config.yaml
dataset: "photos of arthropod specimens (BIOSCAN-5M)"
train_examples: 195000
conditioning: "class"
arch: "unet"
num_classes: 218
cond_dropout: 0.2
weight_standardization: false
pixel_unshuffle: 2
widths: [48, 96, 192, 192]
scale_shift_norm: true
upsampling: "pixel_shuffle"
optimizer: "adamw"
final_lr_fraction: 0
weight_decay: 0.05
Rows from block 2, named by matrix and row number. Rows with one number belong to one channel. Each number is 500 + 50 x the weight over its row's rms, rounded and kept within 0 to 999. All counts start at 0. Numbers have three digits each. After the name is the row's rms in percent of the matrix's.
# convs0: first 3x3 conv (model.enc.2.0.convs.0.weight, 192x192x3x3), inputs 42-55, a 3x3 kernel for each
# convs1: second 3x3 conv (model.enc.2.0.convs.1.weight, 192x192x3x3, transposed), outputs 42-55, a 3x3 kernel for each
convs0.28 089:467458433522475420466462496508472494462440483543492449382358437441396470525473571504516499463498429501489468497501415608509482465532500477510462516518468480476463421410499443424444554439423435456483408489527479474517505458435534463490448494525429441551504468488570508434461517525483468522466518476523432410487452453414449499451532575507557505444525500516528472516537554478520562
convs1.28 107:497506507502474538488502503460465451489475503626523476478519469506561485493553516446447429463461467431434426523571522451525484479520527446497461470519501455488475510465478506433484491437429473428474561504499599566498480513520510457463498518510500539508465501524477524527487454451512520456571515521496511519510515532540543503490474496531454511532470511534512530509499488494505558
convs0.29 085:484547519510555506506512471516516522518549536507509513494482468489474461466447430459449469435423471456454487460456448405476439395492455487493502495499487478477492475418419462395393491433410525508507514542520519535540506484479443449441440454454497473489472463489485498536570466512439396414462436471521486503489494515496489491515490511550535528535519537560547566530506544559536581
convs1.29 074:471479497472488497481485480521525496527493480512491477487464412547521432535536473488509548474513535464488520507519513478464467447452481477500507465480527488505522571581563561592576535580547424471535482464438536474487406475479392433494417442448481483493484507530506539534509545533503559564459485497462458430492455417474441453501494537536529535511502524413418423438433398464434414
convs0.30 105:456436565430460481503500510444451510533496475409454418514488552471488516483439391466472478419497515507546679465442479391490452528558412425480529477510506568507519561503493519443477566539506513566529492485512446488501478522521548558508519538549462485514459490524496599509578475530391471416455494419454491542545550483401489485468559478445526490620517513528518540541512549501507545
convs1.30 109:489481471510479499556428432526448473483474463509517517592511519498491533492426531518470519501473462542490499416441448569510527545529423438465511474492490577484492506527365517516467498525538503538634481492512423452482497544445432508452440554451465464486492507462569535545508462499382456467531640437455484444476491492511569525554502542505498522390490515474486494486440490457409448
convs0.31 109:437493451458592497447545406513490483502458444497494481426470466424434455417434414505522531474440455504453466514558515526578515539582541491506510528559477513492435540530532523445470525469482475466430485468456498456465547551528517532491512496492467503523522412433565455409609556535491379420510486471511499505471369432484437517512501522512508510489503495464513541484432464518427448
convs1.31 034:471462455479486497484478461495485544480472498549486493558527561492502552521535595422460455454498495479496473542499534518495525530537507473490467485509499439485455508523534534527503513514463451494520419394453466420487448424447457466428421392432442418417464441431470417358535549541537492520569555578428411450443448423498467437531529549500504510499538566466439444433417442460457523
convs0.32 091:400485491520589453531569354493471481483463445456476416508512493532497498537494481527498487476448497489460555456514513474523481420545555470506483502510470520515484518480465478391446482423468500520506492513488504492474560523475502468459467485483520483526473409493519452531627530515454416479450445489584523538499431514496476510554506465513504492553510539575584578535506561534494574
convs1.32 068:420530565396497523427415491484530450481499477505420413445472440558536485543489480554457514503515486444493522499490438424390414362406454507533551510531529538524510552605589520584559512560544439415449469466382481453454419565481483557591555610496579511534513516584571578471515531480424537516442473559580546509551555564613551496498482486528510466597511494500509522541527511497500483
convs0.33 105:428516426422605416366491293520468492505478465493494482502531531495491502515504499505504506487454492510483496457483440454556466481576546451456465505528438470490443504474503502408468521463496501499498497474487519473481565529511471498440476471479530510539516440506570520533593552558487411454506496485534480509488395473526466536523515490503518526479512510506525528482426503532477516
convs1.33 057:452512448481567534478465542520548450525527513485484500467440497469534511449458575467461504545497503530452483550504396488468381504516505493520518502529525548500528539516499477518481438516480467486615448464398398408377428533426515518505554506549530503498549470523538545498504491387504589526423475581548519482541498508515480546517478538523460470467401467502523517493500489501523461
convs0.34 097:332398498381469470304485507475496522552550476603495458499482564498479489487507474454530500462506464455515435515585474509493565474584666458435425493482487461527564464459501518534544510521489516483475416460495442512525428456573549505543484542524428468458469464518514473397628620626577531492605532450472484582484508484554469461447534555482456449485388413476481514487450520531533503
convs1.34 103:451508497461476471456503508475445552515512499545525466506532490464538539478510524538486444508447495430483540536529481519495505405462454541483498517503468488459488565508449510390429458422364443470555507447440504498466521500476610526424524482473539529504492521429447515462535493546471472539494512455509552475581475436490552404604559530639454538521524541453510481452509523480505503
convs0.35 097:306516494450433492520533483443557433463570487524438453471558507460550484433460457524488490505475491530471437535509515430438500498447478461504449505481476522523425502528482450495521497551516502458505433440455436457460408459410480465511447552469408525392495498473517457428462557469504504341514519479434445463475504504427521582485524374518477433502501426523475528486446487527504553
convs1.35 116:446437530471461451499527493465420518399405509466467460456546540522540548537585569545548469477502453502503470513493466585541478514581550476446446473489459483524384447373430514493441509378313479462564485449552453450576566422471507466503457432402553488477504433477526458417524462398473516496486541643540528540527468534506521522516534515452474533519498580559536575530484517493499575
convs0.36 100:453501520423488431522578441406472495412461457500503482415469527456462490402444543403527528483470434532528422543569565569492356487454538511518486451485504548476494415482566534511496447488456502508501490472521538531452482481474476459470471464545444457483500559451495542522564451552499493466475445530415440459475498448509502545457526567505486491495451440554492450485461456547500480
convs1.36 110:520495473468515536511550554522425495473491470499421475502486488565507515590575453538587508549533567444568515422517456419495515422543431550517476451507506424504545529468431498464393412391408483455517533461493576530462584549508533502530438443614574554516512523526419470545490455498568510547494508427562498473466492497410466514466573523532446508538535544521514491558545582585554522
convs0.37 085:446494450440563504415523440520508496510487482518526492402450445411416427371383386498527549500463476523466445534555576518585564551627607502501499519547494488507458513543550515469502519485488478473483478466455511457463553557562527529511532529525514551573534466488600517482577521514476337353500441425566573564529456483553479506507473504498442469490439462486528571529481497541450446
convs1.37 043:515534455522533484477480463496494489438460483442454465596584609590592667599607690500463475509537525486439424519502455472482459510479492536521511531548510515504459541535536491487463496495440481488564457421444465435471474479464495522442471460499460446466478479480445414371482468461505535541506543563444489492463485507466456511468493533463516540460522611486506492516493536526512537
convs0.38 100:413414369450599514397453459491487513495462470513490479519519506494469446486445499546510492467467510522495513502538422524526501458549390485477522480506479440450484479505492488455484535462442448449499506523556526541481509520529501528516511512454425453482499424457548593505583466524420476472554532462488438517516415363490499466537513513561572483530533401484458449477398469476475467
convs1.38 101:573570526500536555427554501500458461393506504413439480491489428569541516438510539490472555488534521473437524491503396372476518480530543582591608528540541489516559510481412471526466499527495437561529510471508517547421536547495461564514462479469619608493469565511502486469419443516491439471454414492488525535506576491498401434545494494566470457591475488522510415541519535455528471