From a checkpoint of a small class-conditioned image diffusion model.
Training: adamw at rate 0.0037, batches of 256.
Data: trained on photos of arthropod specimens (BIOSCAN-5M), 22.7 epochs.
Rows from block 3 of a small class-conditioned image diffusion model, named by matrix and row number. Rows with one number belong to one channel. Each number is 500 + 50 x the weight over its row's rms, rounded and kept within 0 to 999. All counts start at 0. Numbers have three digits each. After the name is the row's rms in percent of the matrix's.
After each channel's rows are labels from the 100 images, of 14848 (inputs lightly noised), where the channel reaches its highest value: "place" is the part of the image that holds the peak. Only what is clearly more common there than usual is listed. The data: photos of arthropod specimens (BIOSCAN-5M).
# convs0: first 3x3 conv (model.mid.0.convs.0.weight, 192x192x3x3, each kernel summed), inputs 0-191
# convs1: second 3x3 conv (model.mid.0.convs.1.weight, 192x192x3x3, transposed, each kernel summed), outputs 0-191

convs0.116 092:545492509566481497418564489525500547480518494529559490522475468558526519533495545577548501499398584477524534546609540547540495554456460519605443541443545549557543483518543557568476561515506564584504547538483491615591481489500459562541508491524510524525617458501506476477428417520563535533497461624551550589532551492472515530503469505503560500493515539466559439537532510600532608572577515524515470581536582484562586492485458549484590519479542507581533540452510562567497614571570492528613588460567431577541530474480553541594512472500476521486606565534477492582549543514566535486
convs1.116 100:550500421408508535496459577503569423471476550477429544518534561434447501498568429449499564540587541510569586442554445527449474457435482415535540437535549428501484501481515569600556428510488535577474482548547475416550519475568488485537530479498543524570499469477488539471546501562414536401571457432532412444465557416481479523529565509528420574519471572467407518544580531395553428492471487439442472562426414496463448555529547482510405453517504435554516483557537483574492492527502551490424438562453580429484453450505428435429545441558470453513506464504483553421462508450488463550
place: middle left

convs0.46 112:472517588532398406495497556544443456492526483473524462478545487584562545512500493580559567485489481482450415516459596551503549526498565506363525521429484498427438568474415516552509622464437535448501415494531512521446605554524477610450474466471549508505406544531463480600535495528568461555539527515467558601488498618457505566468482426453489468467506516456533441454466491489524418448429552525465561465544523532497552531539496438504489487568545530470363472513499550539478511550413449527626571518493476614430453490467563551506538523487535523493527467548518528576467474587497446479
convs1.46 071:584528540460490556583425548443548542537439511574507501503541518520524488563541503473466552546518591469502472510588557544560460509529500518556475454588468475483473545584575621496526496541586428474427626531462514465599511559554512562546555473575518480521547516634569501533568486498502432497491479561409495538451403460503574390414522553569477456528457447559490517526446569409569463539544544456507501398478554406522501513462616506523468551467464484561494579493529466545581534477595500493535511552586414538499466520543459499536439535527552477550489493475533541454560469442532526474
place: centre

convs0.96 095:579536574517455507466533508411439577526462544515498531537464552529532522571546561528418526549529535430515499551540528455521541453504499545526436505421536563545555477532532534535487513559499478549466585446513425601595464527532427491491532532566513522447549600518566522545450596507499471546438474638464529536570452519554541491440492555618549491554542485537567470531514628571488471569560541528539477500520488473502485492525452598447537522533557490683573518496537490544536553506516460397523430479580534553592522453539518504581547472550491454521456429439465582516545538506535560568
convs1.96 094:462452459487559503491530525590548454414480475494447483436467542426441487416436428460479498448553433514520571456477458475431540572491489482426537463476530459474437476456455469494529500465440543544565393492511494432438476455445481455545446627423516494534398487440435473451496485585469573552538454390523438445459541503441406593509527494472455539474492564462438538487497380480560525449436454470446649588439471490515542484524542486447487499453421459484456459505445473553457431491396520477438515448427548444436490476455490472433588485457492534461526562476424473428437509462455456450
place: bottom centre

convs0.84 067:511548463451543446454474546569545501511491489450511565500556623501522434560562456501482585521583500515574590494450485563490634491468493477534569465508521474564465529504477438577517416583406480508449458522574482554451550507531498545505482538458536497604461480504459544513543549477489587449545475424517460483468537377450498458519569473480459583470480599428471574506565488470551489479461459473435545533451511546599456525502565486563422453507466420457561470475503482548578521505484519575515437459463607461466482474550432496432650571619527485515574507463498555465478596496489455553
convs1.84 021:447472435488568506472561540622504465438483472464457485356524485468472463428463450498578517427488422467519519458403490487395506546498484458445559524568506455505461485438438423479526500466452541502632416508533537504428509464477458469524440587427474484511415483459424468485484477562490585468545478382519427501489561483427418630470513432427488506461494583424450492418530426522477541448421482515465570589466481512512546489464529479516489477420414445435482478535429562505470432517485499568437532483449516428433468493476509490430583487477505507441564591481468475486461476520433418471
place: bottom centre; middle right

convs0.15 091:472461384452545497549480448452538523438490521537440578530478460405418423514532462391472467514504498459518558439534400512469434481450408433592467440572519437493506449507484523448504401542576422497532558510475468398540428435477497456521517501542456451492566417392488502372463452447442553443478467451491422439454523402514507452524550475523474510545509511523428530608562532474523571508557466449453448529457428482478446537478495536534491461468444438521566551443499495484544548428564530447412460476434524391523492497483469412457455462558467473589489470453470533427538536410489526509
convs1.15 050:503572560527434459443525559484471485499501410446527442531495499523536494418415501555573540459413419441490559515456556533492427557489481542460477594446518568580522530492400428514418563450501500467584424487436468516455548549398462537501439481487520480546487484468468389536554439462556507523471529516491540528565521513497433538483430552409573519457464526460565505480490489511488461470525578504547485583548524470505595391497459456486537494473535525457526506476431488448459480630430518467584533403507459581490496507453649596557548569453511507525535533504475417641514510482426505480
place: centre

convs0.56 073:492556466401552478463475492578565449494454516481474511471517618477502465538585411473490547527572451572563572488455425568536618458472428513533574449507509453511470535481428489544515441555472474439441479528600476518423547503508496494521510500442538525555474450520499554503515571509469545405526482416509423439430533421479478450515599493457491535464506527451414589526552491428549529456431532458476560507463482569549454565548546464593396504501480420424476477447518497535528523510475550558487484522470620443377496461495454475378606532537485461499507416475501552456434555530505429577
convs1.56 074:508488430437523554453458582553583465473511544459426437453514569474470503470490441436525553505529492543563578489513467527453495545472494435454582444510563426448464534467480506550551469403482517566481435507505519414435575465507456519547458526453544516538449437465439480425557393595436569481581432430538430499420538468451457591414541458443448557409440550454434552488479440462548467507451491442448554590424449504518509507557563467498456505412445476492422481573472469604467445512459503506455462549479432447431476514482442429433542457475453511439498557485482475400485456496493419409
place: middle right

convs0.17 131:560475604512440447442489559543474503493517488468549429525498532577568581487501517568524575488501477473507508513431573508522542510529601511354516548431527530532492548479461497643490586480449568514462407482562531571445522550509489632481483459467529498524437547545486536585513507517537541592554551484537581545522541600480507538427482492472503484447468542455551458433527461543488428466448528511504548556533538563506519515600498446520462527519555562447436453480491582535488549542382493541645545588515472626494429508488525552541585592465516521504485507504525509575493496601508449528
convs1.17 016:478404515524573513513546394600504521475457519558511504438431534512562533526424502541506365522480502524430498538511559496483561534552547525543522502540477498425493518509551563438470571435507493449588445491569628497478472471421530524530498582460472455458530556561491457486511511526487513576489518449534419620480505569487500557457465413501547485427521468514472522487348421589590619509498479571494579429460582563507480461521481550425589601471476521506457551450463509452510481403451489508533560545518423503499575489508570547480396534456511519492461577575522480460453507541517477429
place: centre

convs0.57 072:508543468426533432473466554555552481509486506449523562501562619493523437554542448530515599553562480526579572481461490596497617492451435499510551449509520446557461523502456439553518413565421485494465447553580479550439551498534490550506494535460562497630461477512448540529557531457481586432532479430523438484478547385454488449507552496489490602464518575441449562525573496461568502466451491469447539507507517543575475532516565483564412457490474427445567490463495508537559545513490545573547424468450597446467465474538455511414628559591515503538592489464500550462502608470511450545
convs1.57 029:502476423477578544458495613580542491471481445439450474395578471456475451475451483476474510488416447506518521447429504511412449530486430430497600523618540454490507466447451420494498458454502468520556433491515564481447542461464442533488425575427503497487425433492429460428504442506480579488580449400542444542465529488442439587424524419416520534440487566437481481473535447475422528473475476488491506574449470515520509467450481427475532477377401473407485448576408542528462429530530465548469489516455433434466489511467475460477546491498487498474612566486480434440494459492402471413
place: bottom centre

convs0.142 064:531466436490560545468534545558566515496543474478471512453473533481496462463500478514482518549542496542581574475505466537497450503479455448560487586449560484494432514494437531504544498500530549459596401465484511593474538479497527475525492544415564470492450436530465498499606494480513500439460555425520413554467572501488454603404452446443530541461447610387466575482494466511525358476435511544385486607470468592572477539574507457530448509474492479435505500537531677552477457529458617539470527599420499488429470481438493500485546567508543599472516445549568467497479550530499440502
convs1.142 084:424452425436606565472532478513535521483551546456434518440549510434441492541546457390480471527537504611550487479488461475412520504479492435508564433513547442418505474482514488494568453488472486544446506497521633541452454368545494455504493558460448538496463461485455573392482547535439542473587437460562442477440550566472523562483527481504467515515475557486465517410530465513485498511479431505429510498393456533556435580478520480559450517468424486479474452540511585578495443409515493545423444573463510421446471503503386393419480466501509535399463533446501493377471410507518463472
place: bottom centre

convs0.89 122:459532416418488409476472388481518464429438492440423478459455514411424533494497391464479438461459523593488510405463429440473516479527499505453418520437524454501479510468450551401518451487445518410484462465557514498486563488524539466488484506517480502532525486522513535467472532453455400415459512417506416384466412502490496506559465509469452360505475482502469533493435487477430535477462454445474543523455488510556484516491533449494440400532454389425466392483496503472515438429477469551393451489472563402399472452475443481415475443446589498477426507501442481432416546461467438513
convs1.89 238:460479433425544526475486542547546439444528563473435504463467570445444533484517423441479523447527519574551565450481439458456563478441504452471527415452527427455436484448485482570546462491429505553444437540563549461452514448549519448534464540451483553528469471456438567440477535584435547461551460439532414429461557498457500546572565456515422575496493573478415505443538484482568477523402462450424561565450425514524436587579540477501417465527480448485441444536511493603472461430470515528428469514434564419443437464487414433424567425520498464431439492502459517409412472525540443510
place: middle left

convs0.69 076:502549466405563477441527445611546453485482511455461535464535581490496523539595428462477533511528524577542581464435428548499606459480489468532564544481540440521480475481445496445481470536467511449428432500641490530446538464533506488488492501459501530532494438520521590500518544494485519362499498386522427468445530383474483450517559470472480473488504563431453567495521473436516513481446457472470558553425494589510475574519536429565399516493463391384501447458535498474537503491501492569476502543471598428382488405502427468379559526539517481478524437508512537468409528490491429575
convs1.69 085:443486449441540530468477566583573440455506528480447463435500576486484522446476428461529567475531459545563582488491459515458548537439460481474542441478507436466445510437463456548545502415460531521492429530518532405406573465503508473550442561431537512544436464459424497449536428600451569461538465406508426472461539465434445603461545436430445560416474553461426544469487420496572476495415482471432605578447468488517500521560580479497454507423422456481406482553462488605429453485456507523457492507460471440427485497490447451427581461503476509434495553449469464430435468518505429419
place: middle right

convs0.39 142:551431544520477455563470428415434566556470506575589483533447506565574489539433564557441471460508566428476459568511510486551519425531493557468387478503512590497561424532524485490468575511561523455429550528459502487519466529505525550501530431569439430476520559493546439524460449470552419485363540587479538569547546554569503395492410482561485482516550403530542477492427501560551487530524500570542458409567548549504404442576537531515480562522548565475521530412506492431525556457478467468574490483496541536523529480535511527569444526450542487522440323464529517554543496489563536489
convs1.39 197:578481575527423479533476422476476496587517569529534460598375549556542635544522532537486478557512563479506538579546522511533523491516592555508460544452475506494523568572581538555473551461544479503471560481502489518555506540536541545478555392594473522483592541519546498526483492475531423514448537585509546493521473541594534429521470509566514487482477426539535519547422588525477439592515552494565440464536511542490461528576442569483510540580628592587518561440575516444567547489517470492509531581580446545526539589511537531526458512472504478557413470600537577539555532532582502499
place: centre

convs0.190 117:469600489465478505542494588548530479432413453481489473396606487485513498476516447469571539502511456507562507453428540593545455556425422506556590379492494457423529536375482448580542452498533528414500525566430432469489600582544521508427464475459582472562441450453436484512550447533434506437524587532502460501476473500403458573488537467505458590470558498409460440545540500408528507446485536472479530509525466444413517539559517497497441481444437407475459524564463508557495499589517533456547448568485496458469428524477434470522549382504509513554613476506553536475459517519467523497
convs1.190 129:582545470445524582447428573494593491483504540487407482475637499460468445535528460409532559562536553570552567477584531584494423513547482424541589430600569449435489515534514537548512400513533451574475528531462548496556540477479449589558488474504542535536499431564496473400546469560421503470593428522529450537404493466482528481457546546503422543509441471467448505487521500416543484510562489437458474458411453442534490493501576437505495505429442473553471502581486457546523449461571553550529459558528482458456484516456441417487463466453509510441532528537494488390564401417504454459
place: middle left

convs0.121 065:522501508573475529375512562537531474528547525508536521509488505563568508516482523590568530476495562530517523559631570546517519532551517524633516505474563548542538504515508561576508554493494570574579509546540516588603544527495426542536490502505548520530602508472490489504446435487552565485545454612577540582519586497511495587476527500477553518472507575456512451505542491592544569554609488531498511576550562454493582529460473547457579498461578542572492475539542534562479614579520525453536550401565493595467508479488594548546497443503472508456616582544494462578517540508566491528
convs1.121 017:577525507455503583419494503512520482455524569486384441486587466413499449477457440488540459481453508461519601530542549538451414613483553430529540533560596420441523521543507453530536516435522436530521454548514676485509537479460479530512478515485467508509490439458435463453555451532478513493537498469570387526354539616450500546453494501505496557422423530456468510427408492489515521493528530463493484516382503490508505488465522436501483584505483476481426597514473528516539431468525470545537528542477365501456520555460589540451438512450464474462494598590508490481544466450529407453
place: centre

convs0.51 065:519547507458517476459477517600519501515489483435515535510567625517545410584549438502458578490586481510540526474447507521486604484493496472552555495485499446546443528532491426530520405557374512480472463454573497548477539532489518547499478556447545480562430488532448535537545537489521582454500510428490444453461512367426503464549500461516451526465486594433448585486510473457516473477449462450461581555454511528569474520513581488574374476532510448467521456479514495546571501529452467586541446476466663459438473468563433501402646554583506502507561509459503557442453574484505448558
convs1.51 024:459490430489558510461539553605512490439492481471462484402550477449480443465438447485556505458494405472527541448403506513389459548502502456450577529583529490523449489419432431488511469477479471498615400505516565485440541466451425482509434566426517475516417487490424459457514449546488578512558466361542433526498583491390409611434520455425495489479474561412452507451508411509470510453431512505460553569466487486537559442457528456490504472415405458421478500557407511496444434523471503544464510477441492449449491507472542474471544510483517505454560617440460463484489490485416435451
place: bottom centre

convs0.52 124:430527479479412555487487588521532537479428461430475430426521465523512468480474458483592454508434511575502525477411561610502457566500438475563586469475429475421486569448451449511528484446489538511419468518520478486522617523475463517473467499452622523575520445425414508515574465476514419528568503487505502563460357447442426571554554397403529572457404485438495476520509470488482396458498549480491469502480462528487531551492453484465456513504451464503531504537454508598506473497516465484593430477454409560467410512504490494471500546474457592472505559462538436482489540532363411471
convs1.52 165:559596545433478525511452529420512528557521569494478466539576504526511515608566484452484567522549588551543509516501529521554485472534571476527485439510462446417457531533554504545539493566589396483422566516470564524532544549574594535505507417557473549498480475546518587487495558520473415497502551528466499517461421525503586459533543580563459489593462437512509521493508562461487441551575552466467427433479456423542415578543585487538430553552533487549417559562547453537607490454535485579504468572540474490495468586495434465514400451487524472474461455490570606450581419470587475530
place: middle left

convs0.180 136:474511515538481335516508433542456513481495460471461493513410493518495475483467531468390430498393431530444465489417447500524531492491474515341465612511469509502494485493459479362467526456482476372518439455490544455473446519516517475387486525494435441449412498538486496551434513424601413515412564414508554479520470546515454544480423500484595403521464500509572525504457523528412481463438492594540486497530495568502475521494471486486465544521503549392489429445435616507507481452411444448455523537458456446476493511421501501470501546457411554497456455533533488491488498541424431474
convs1.180 171:465455485437626562488427561553533490435453551482461525406590503482470500527541439473539548473577529575581495468512493488458520494527432449550536392599458451446508494468540460571529458547496488511469513554527581484491457455534529442538469546479497519545469476507409558385480572550439530392524494480510397476462500487426498541569560477534410576574525517453465485392613434466571513472513515498450562482454466446513458532528595473575427500487416439532464453504514569572515442418561522567463483527471560445480472475514396415464559431535542501418503520448455493414441457475526468508
place: top centre

convs0.44 113:568487602504451441452495565541471516500507485467549422528513535560554608494502510560509574494501476467524517508431571511534528500521609495354519553433537532538495532477457503661491573483468572524451414476569516557454517540521492640479495445465525493530435538532487533572518512521519551575549553493540564540529540596488510517432483497470505481466471536473547454426545454524491426455458522511502538556525537578502515514603495447535452532507541557445446454483505597515501547545382488529663548583508481632493429510489520545536596601467509518510491500493526512563492492615509458530
convs1.44 030:526417551540523541564512414517505515482416527596549519482413549513559525563446513570465403502515575435429469547537574511554550506574561559529461475544431493442479549535566600484516579454494529456514547535559570471530481521468546527559531537487500430473558583592509433538528476523492457521429526539463470624491500572483502479457432471560514489435504422542485514502383487554582603514495519562512551394509579551503496407537517577438558596478489543571481579440479552455593514412545479503546557549552425530500532490524520575490404537473505496549447546530515507475477554580526492433
place: centre

convs0.117 088:457506520477495428593548596467538479461558489489529490556535519455477451423527464509587569630404438523609490423495480570542421515463481481465590465579585547453478491481452520569549508516555504495505494569463470457561568497529451538533514450497580531586461403524512523515474519491432594507567537493585428572415534483504459452518521491485474547561467559450488547624588560462540429505526519481409423519535492546504524581591477456534514511535514499455504541557473527518496505601582579481548488547444454397501474503493504522509477489576526444584568534645464510463583500505495496549
convs1.117 027:584543443484507595545392480381509576558445565523423476471522478533508510564546525532517510526617631580538562543621528494486461507523531444542553427559586451431503517571583534563545416499522459655419519477453471545547503517486539481528515465548473536473519434538490551492519513528486471497559475535499449495359435425552565441520509544575440523523494502520478532500507494432540454494540512444580480481470452463543500610507540482555423538493512444570478541521559460516519496547551500508472431579563515524506491531527401451455556518456500539510500479502539552426541527352544517514
place: centre

convs0.67 075:518556467405554446487500563579522446490476501447520514499598584471483472538566443496487583537518461511529538472451447569490598460481430478538582466521529457542515499485458468527483433566477503440465417543574507504475517473517502561504506494436522519573462465490448522488548519495482618380530510403530418499506606377443465426528583463465455537486521577412467542508592480432540558466458503476463582536476532548532461550574580457579411517483465399475545477433496510493557509528482527572534467521444585429465497490524439519418613541590529468538622476527521544482444559431514471548
convs1.67 063:483457452505535513484501549621558447457481471496462495450507526458492524417418467491536508511446419491541580489484479549445502560458428478468554527552533484533509487447431485508462494405484567491615402522496502398451554470416465535526443599419571472520464481483438412444549389553492574484530465416527437520509543471456397590430514408380496542376497558449467485508474422489532539474434495496479576586450493495486565437527498488449559514380443488505479499510411521507421467523466502498482554473452441470474543483481545499475587516504467540497573579502462410491457513527418464403
place: middle right

convs0.128 110:455529490482541492563372452519484531474433476528480517463506480560530474484441486606502488468498473550458426470396521506491466518488443487422487516546364471483432580468433473426478499503509464362604439470454524435415522616419580510445440581470536436489433468460463435567555480421538444580463598456438441543489395487430444568498463461426523483502520493472559463489473437478490517435462558562490537502560515517529547460537526453490427552469448481378459546513455531444474422531506525565507501496455536478474429563477532547467433558487539559527540559460532429566474527463439430451
convs1.128 104:550487505491515574510368524489554492594517594543461499567527548448470507587535517455438489536507544578573560567609486484492540489530499449600574474517552500473589529535613470541516407466570407525483571526528510423524491479508569604486498424600501549518512480524473578411531505507473474457530460511594423416459484551553533454554567429562490529541436490447503500487498501416482443566545504499494456450431460510517438516560479472498477526541539532544425503515552487478526452444593426572491495624483479498485511603573426420532426531502534455460423495573537530498591503483557466494
place: middle right

convs0.91 071:510553491430535431463483555586550480490490481448521540507551632479514438557579434517497589536561491527577580485457464568500612476462466503520568468513537453559471531507470421551521423572427466488473462530580479521447532505555496544496484525464542499603453472494439559516548575467473587443532471425529419490455543394451487447521553483482465588467503592430454574508551484459558506461450472446446530519484507547591451538529565473565409450515458420463561479469506496550573519511493513567524435480451615439464486485538436505425633578592531489530565493487502558434484577495497441549
convs1.91 028:480486434486560511456534568591519487456488486455447439371526498458479468458445463488542503445443451473520542473413503500401475560495506449436579518579539455506470498449439436486502501444468499502614406511502573511424524462446446490529426573428478489505431457451409420456490438535490582508568464398529435533466561524418434613425508430417516520427482575433471487438505431532479531475446504518477556591461482508545553440476509472503533491396409479427463478543416555496489423537487479565474531485465437435448480526473538487457553488458509510453556629491476438475499476530438424420
place: bottom centre

convs0.132 087:559501497426481467588400438524536478495426494531473501456434554490457533501484476471512463518623460471531543434411488544503433495542586455301493485635437502512485535514564543521543489554497428445517458503413491465477531577470500486498505494567437476556520604602523445529524500468446497555488536443505547565489345467495546465419462559449486468441498480544485554491479474402487593451466412467535500495537553471534422484547615468538495453533473524484579499591456489480544477476434531520529487565561525432526495576516446495541485505530583532580468534529522553458517475419518470411
convs1.132 132:543506570502523458548480458465434536529435564540535560530489519536556510603581538545485484551543599507510444535575493444536557408504504526551448470514444534517554458541567590515488528606574485466446540469536477578548412515558552490479557461548437498440611562534553552511438622443500468453451547534438525523572460487539576437603469508607512468595577464542524463537523543523515493513568519561520424423556505505477466521541484566556522521602584530553545514454582547444549549482539487493520497490526595506601529485572506523570482484542549507565439440493544579519529542483561564580
place: bottom centre

convs0.62 107:485480485491511481461458492568494499433496465444487497406445536505505469378501491538546487503463471576448454453421463491446508596495472448528579498472368456472428497453427481563521472534464492566562471458515494431492555488509563499411428562455558543498466481411418528527423540455460507496586536490506413448457441433393435592618544463439425589477447561426488433492542497483461463462454451514486544493453397452460556502541488487488523503519454482454473494549495534621477450482485503435440571496488531412459428506428552483452609456497480533466603583465480440576482462517408461530
convs1.62 124:528521553516459539592487506461556585552479533509514456519440547595547568592536513514463492531522538529516520535551550475550500470571620536512450477521473488410463583532579525539480487518581462500473557517444519552579549559550550514531515402589507557501554505567525530529480507495488402555470478582449533536427461552516574414494469497555481531510435415528523522524444550470494463590523572405503394430513515507578422539552454530481496552535493537576473557540530487498626474462551451576529482591599454500491517607521473487492388497446552488569397516581544538455543485530585522435
place: centre

convs0.156 064:554542521500474585445509566579530456449526534433504532508444550520500573490502474545516493494471524481564569529508478499524501564505485519559565553509575490588509572442495475600509526464460540575532436514578470373509519502556509535495490529468590542562470481394403604484475425604551554484555452498576419401567573489398448539544558506484514541459471593412550561516500475470525492555483528483489579632503478488506533553544485511485443497473510491524570501550501480608464539601509475465485583527432534520460474513531546556468604499616404452486554516479484545551439575578509455542
convs1.156 020:501507500520463487485509523565455462448452461517488514557496503459520483437401472554565458531412476428521569488454528553470418546458522497492510576514525510587503522501422509507461545413485516441661395541510524409476551519401474507511485538449565461537521506462450404512564425461507527514504539470517429560567561549454440577453478454416554560415501577458507467550456490509541526447507550521503502587519501494483559386526465527449559533443494496481543575492430539426498506571435516439517557410480390517520545493477665600503483531509470483554540580511476401596490553494418484468
place: centre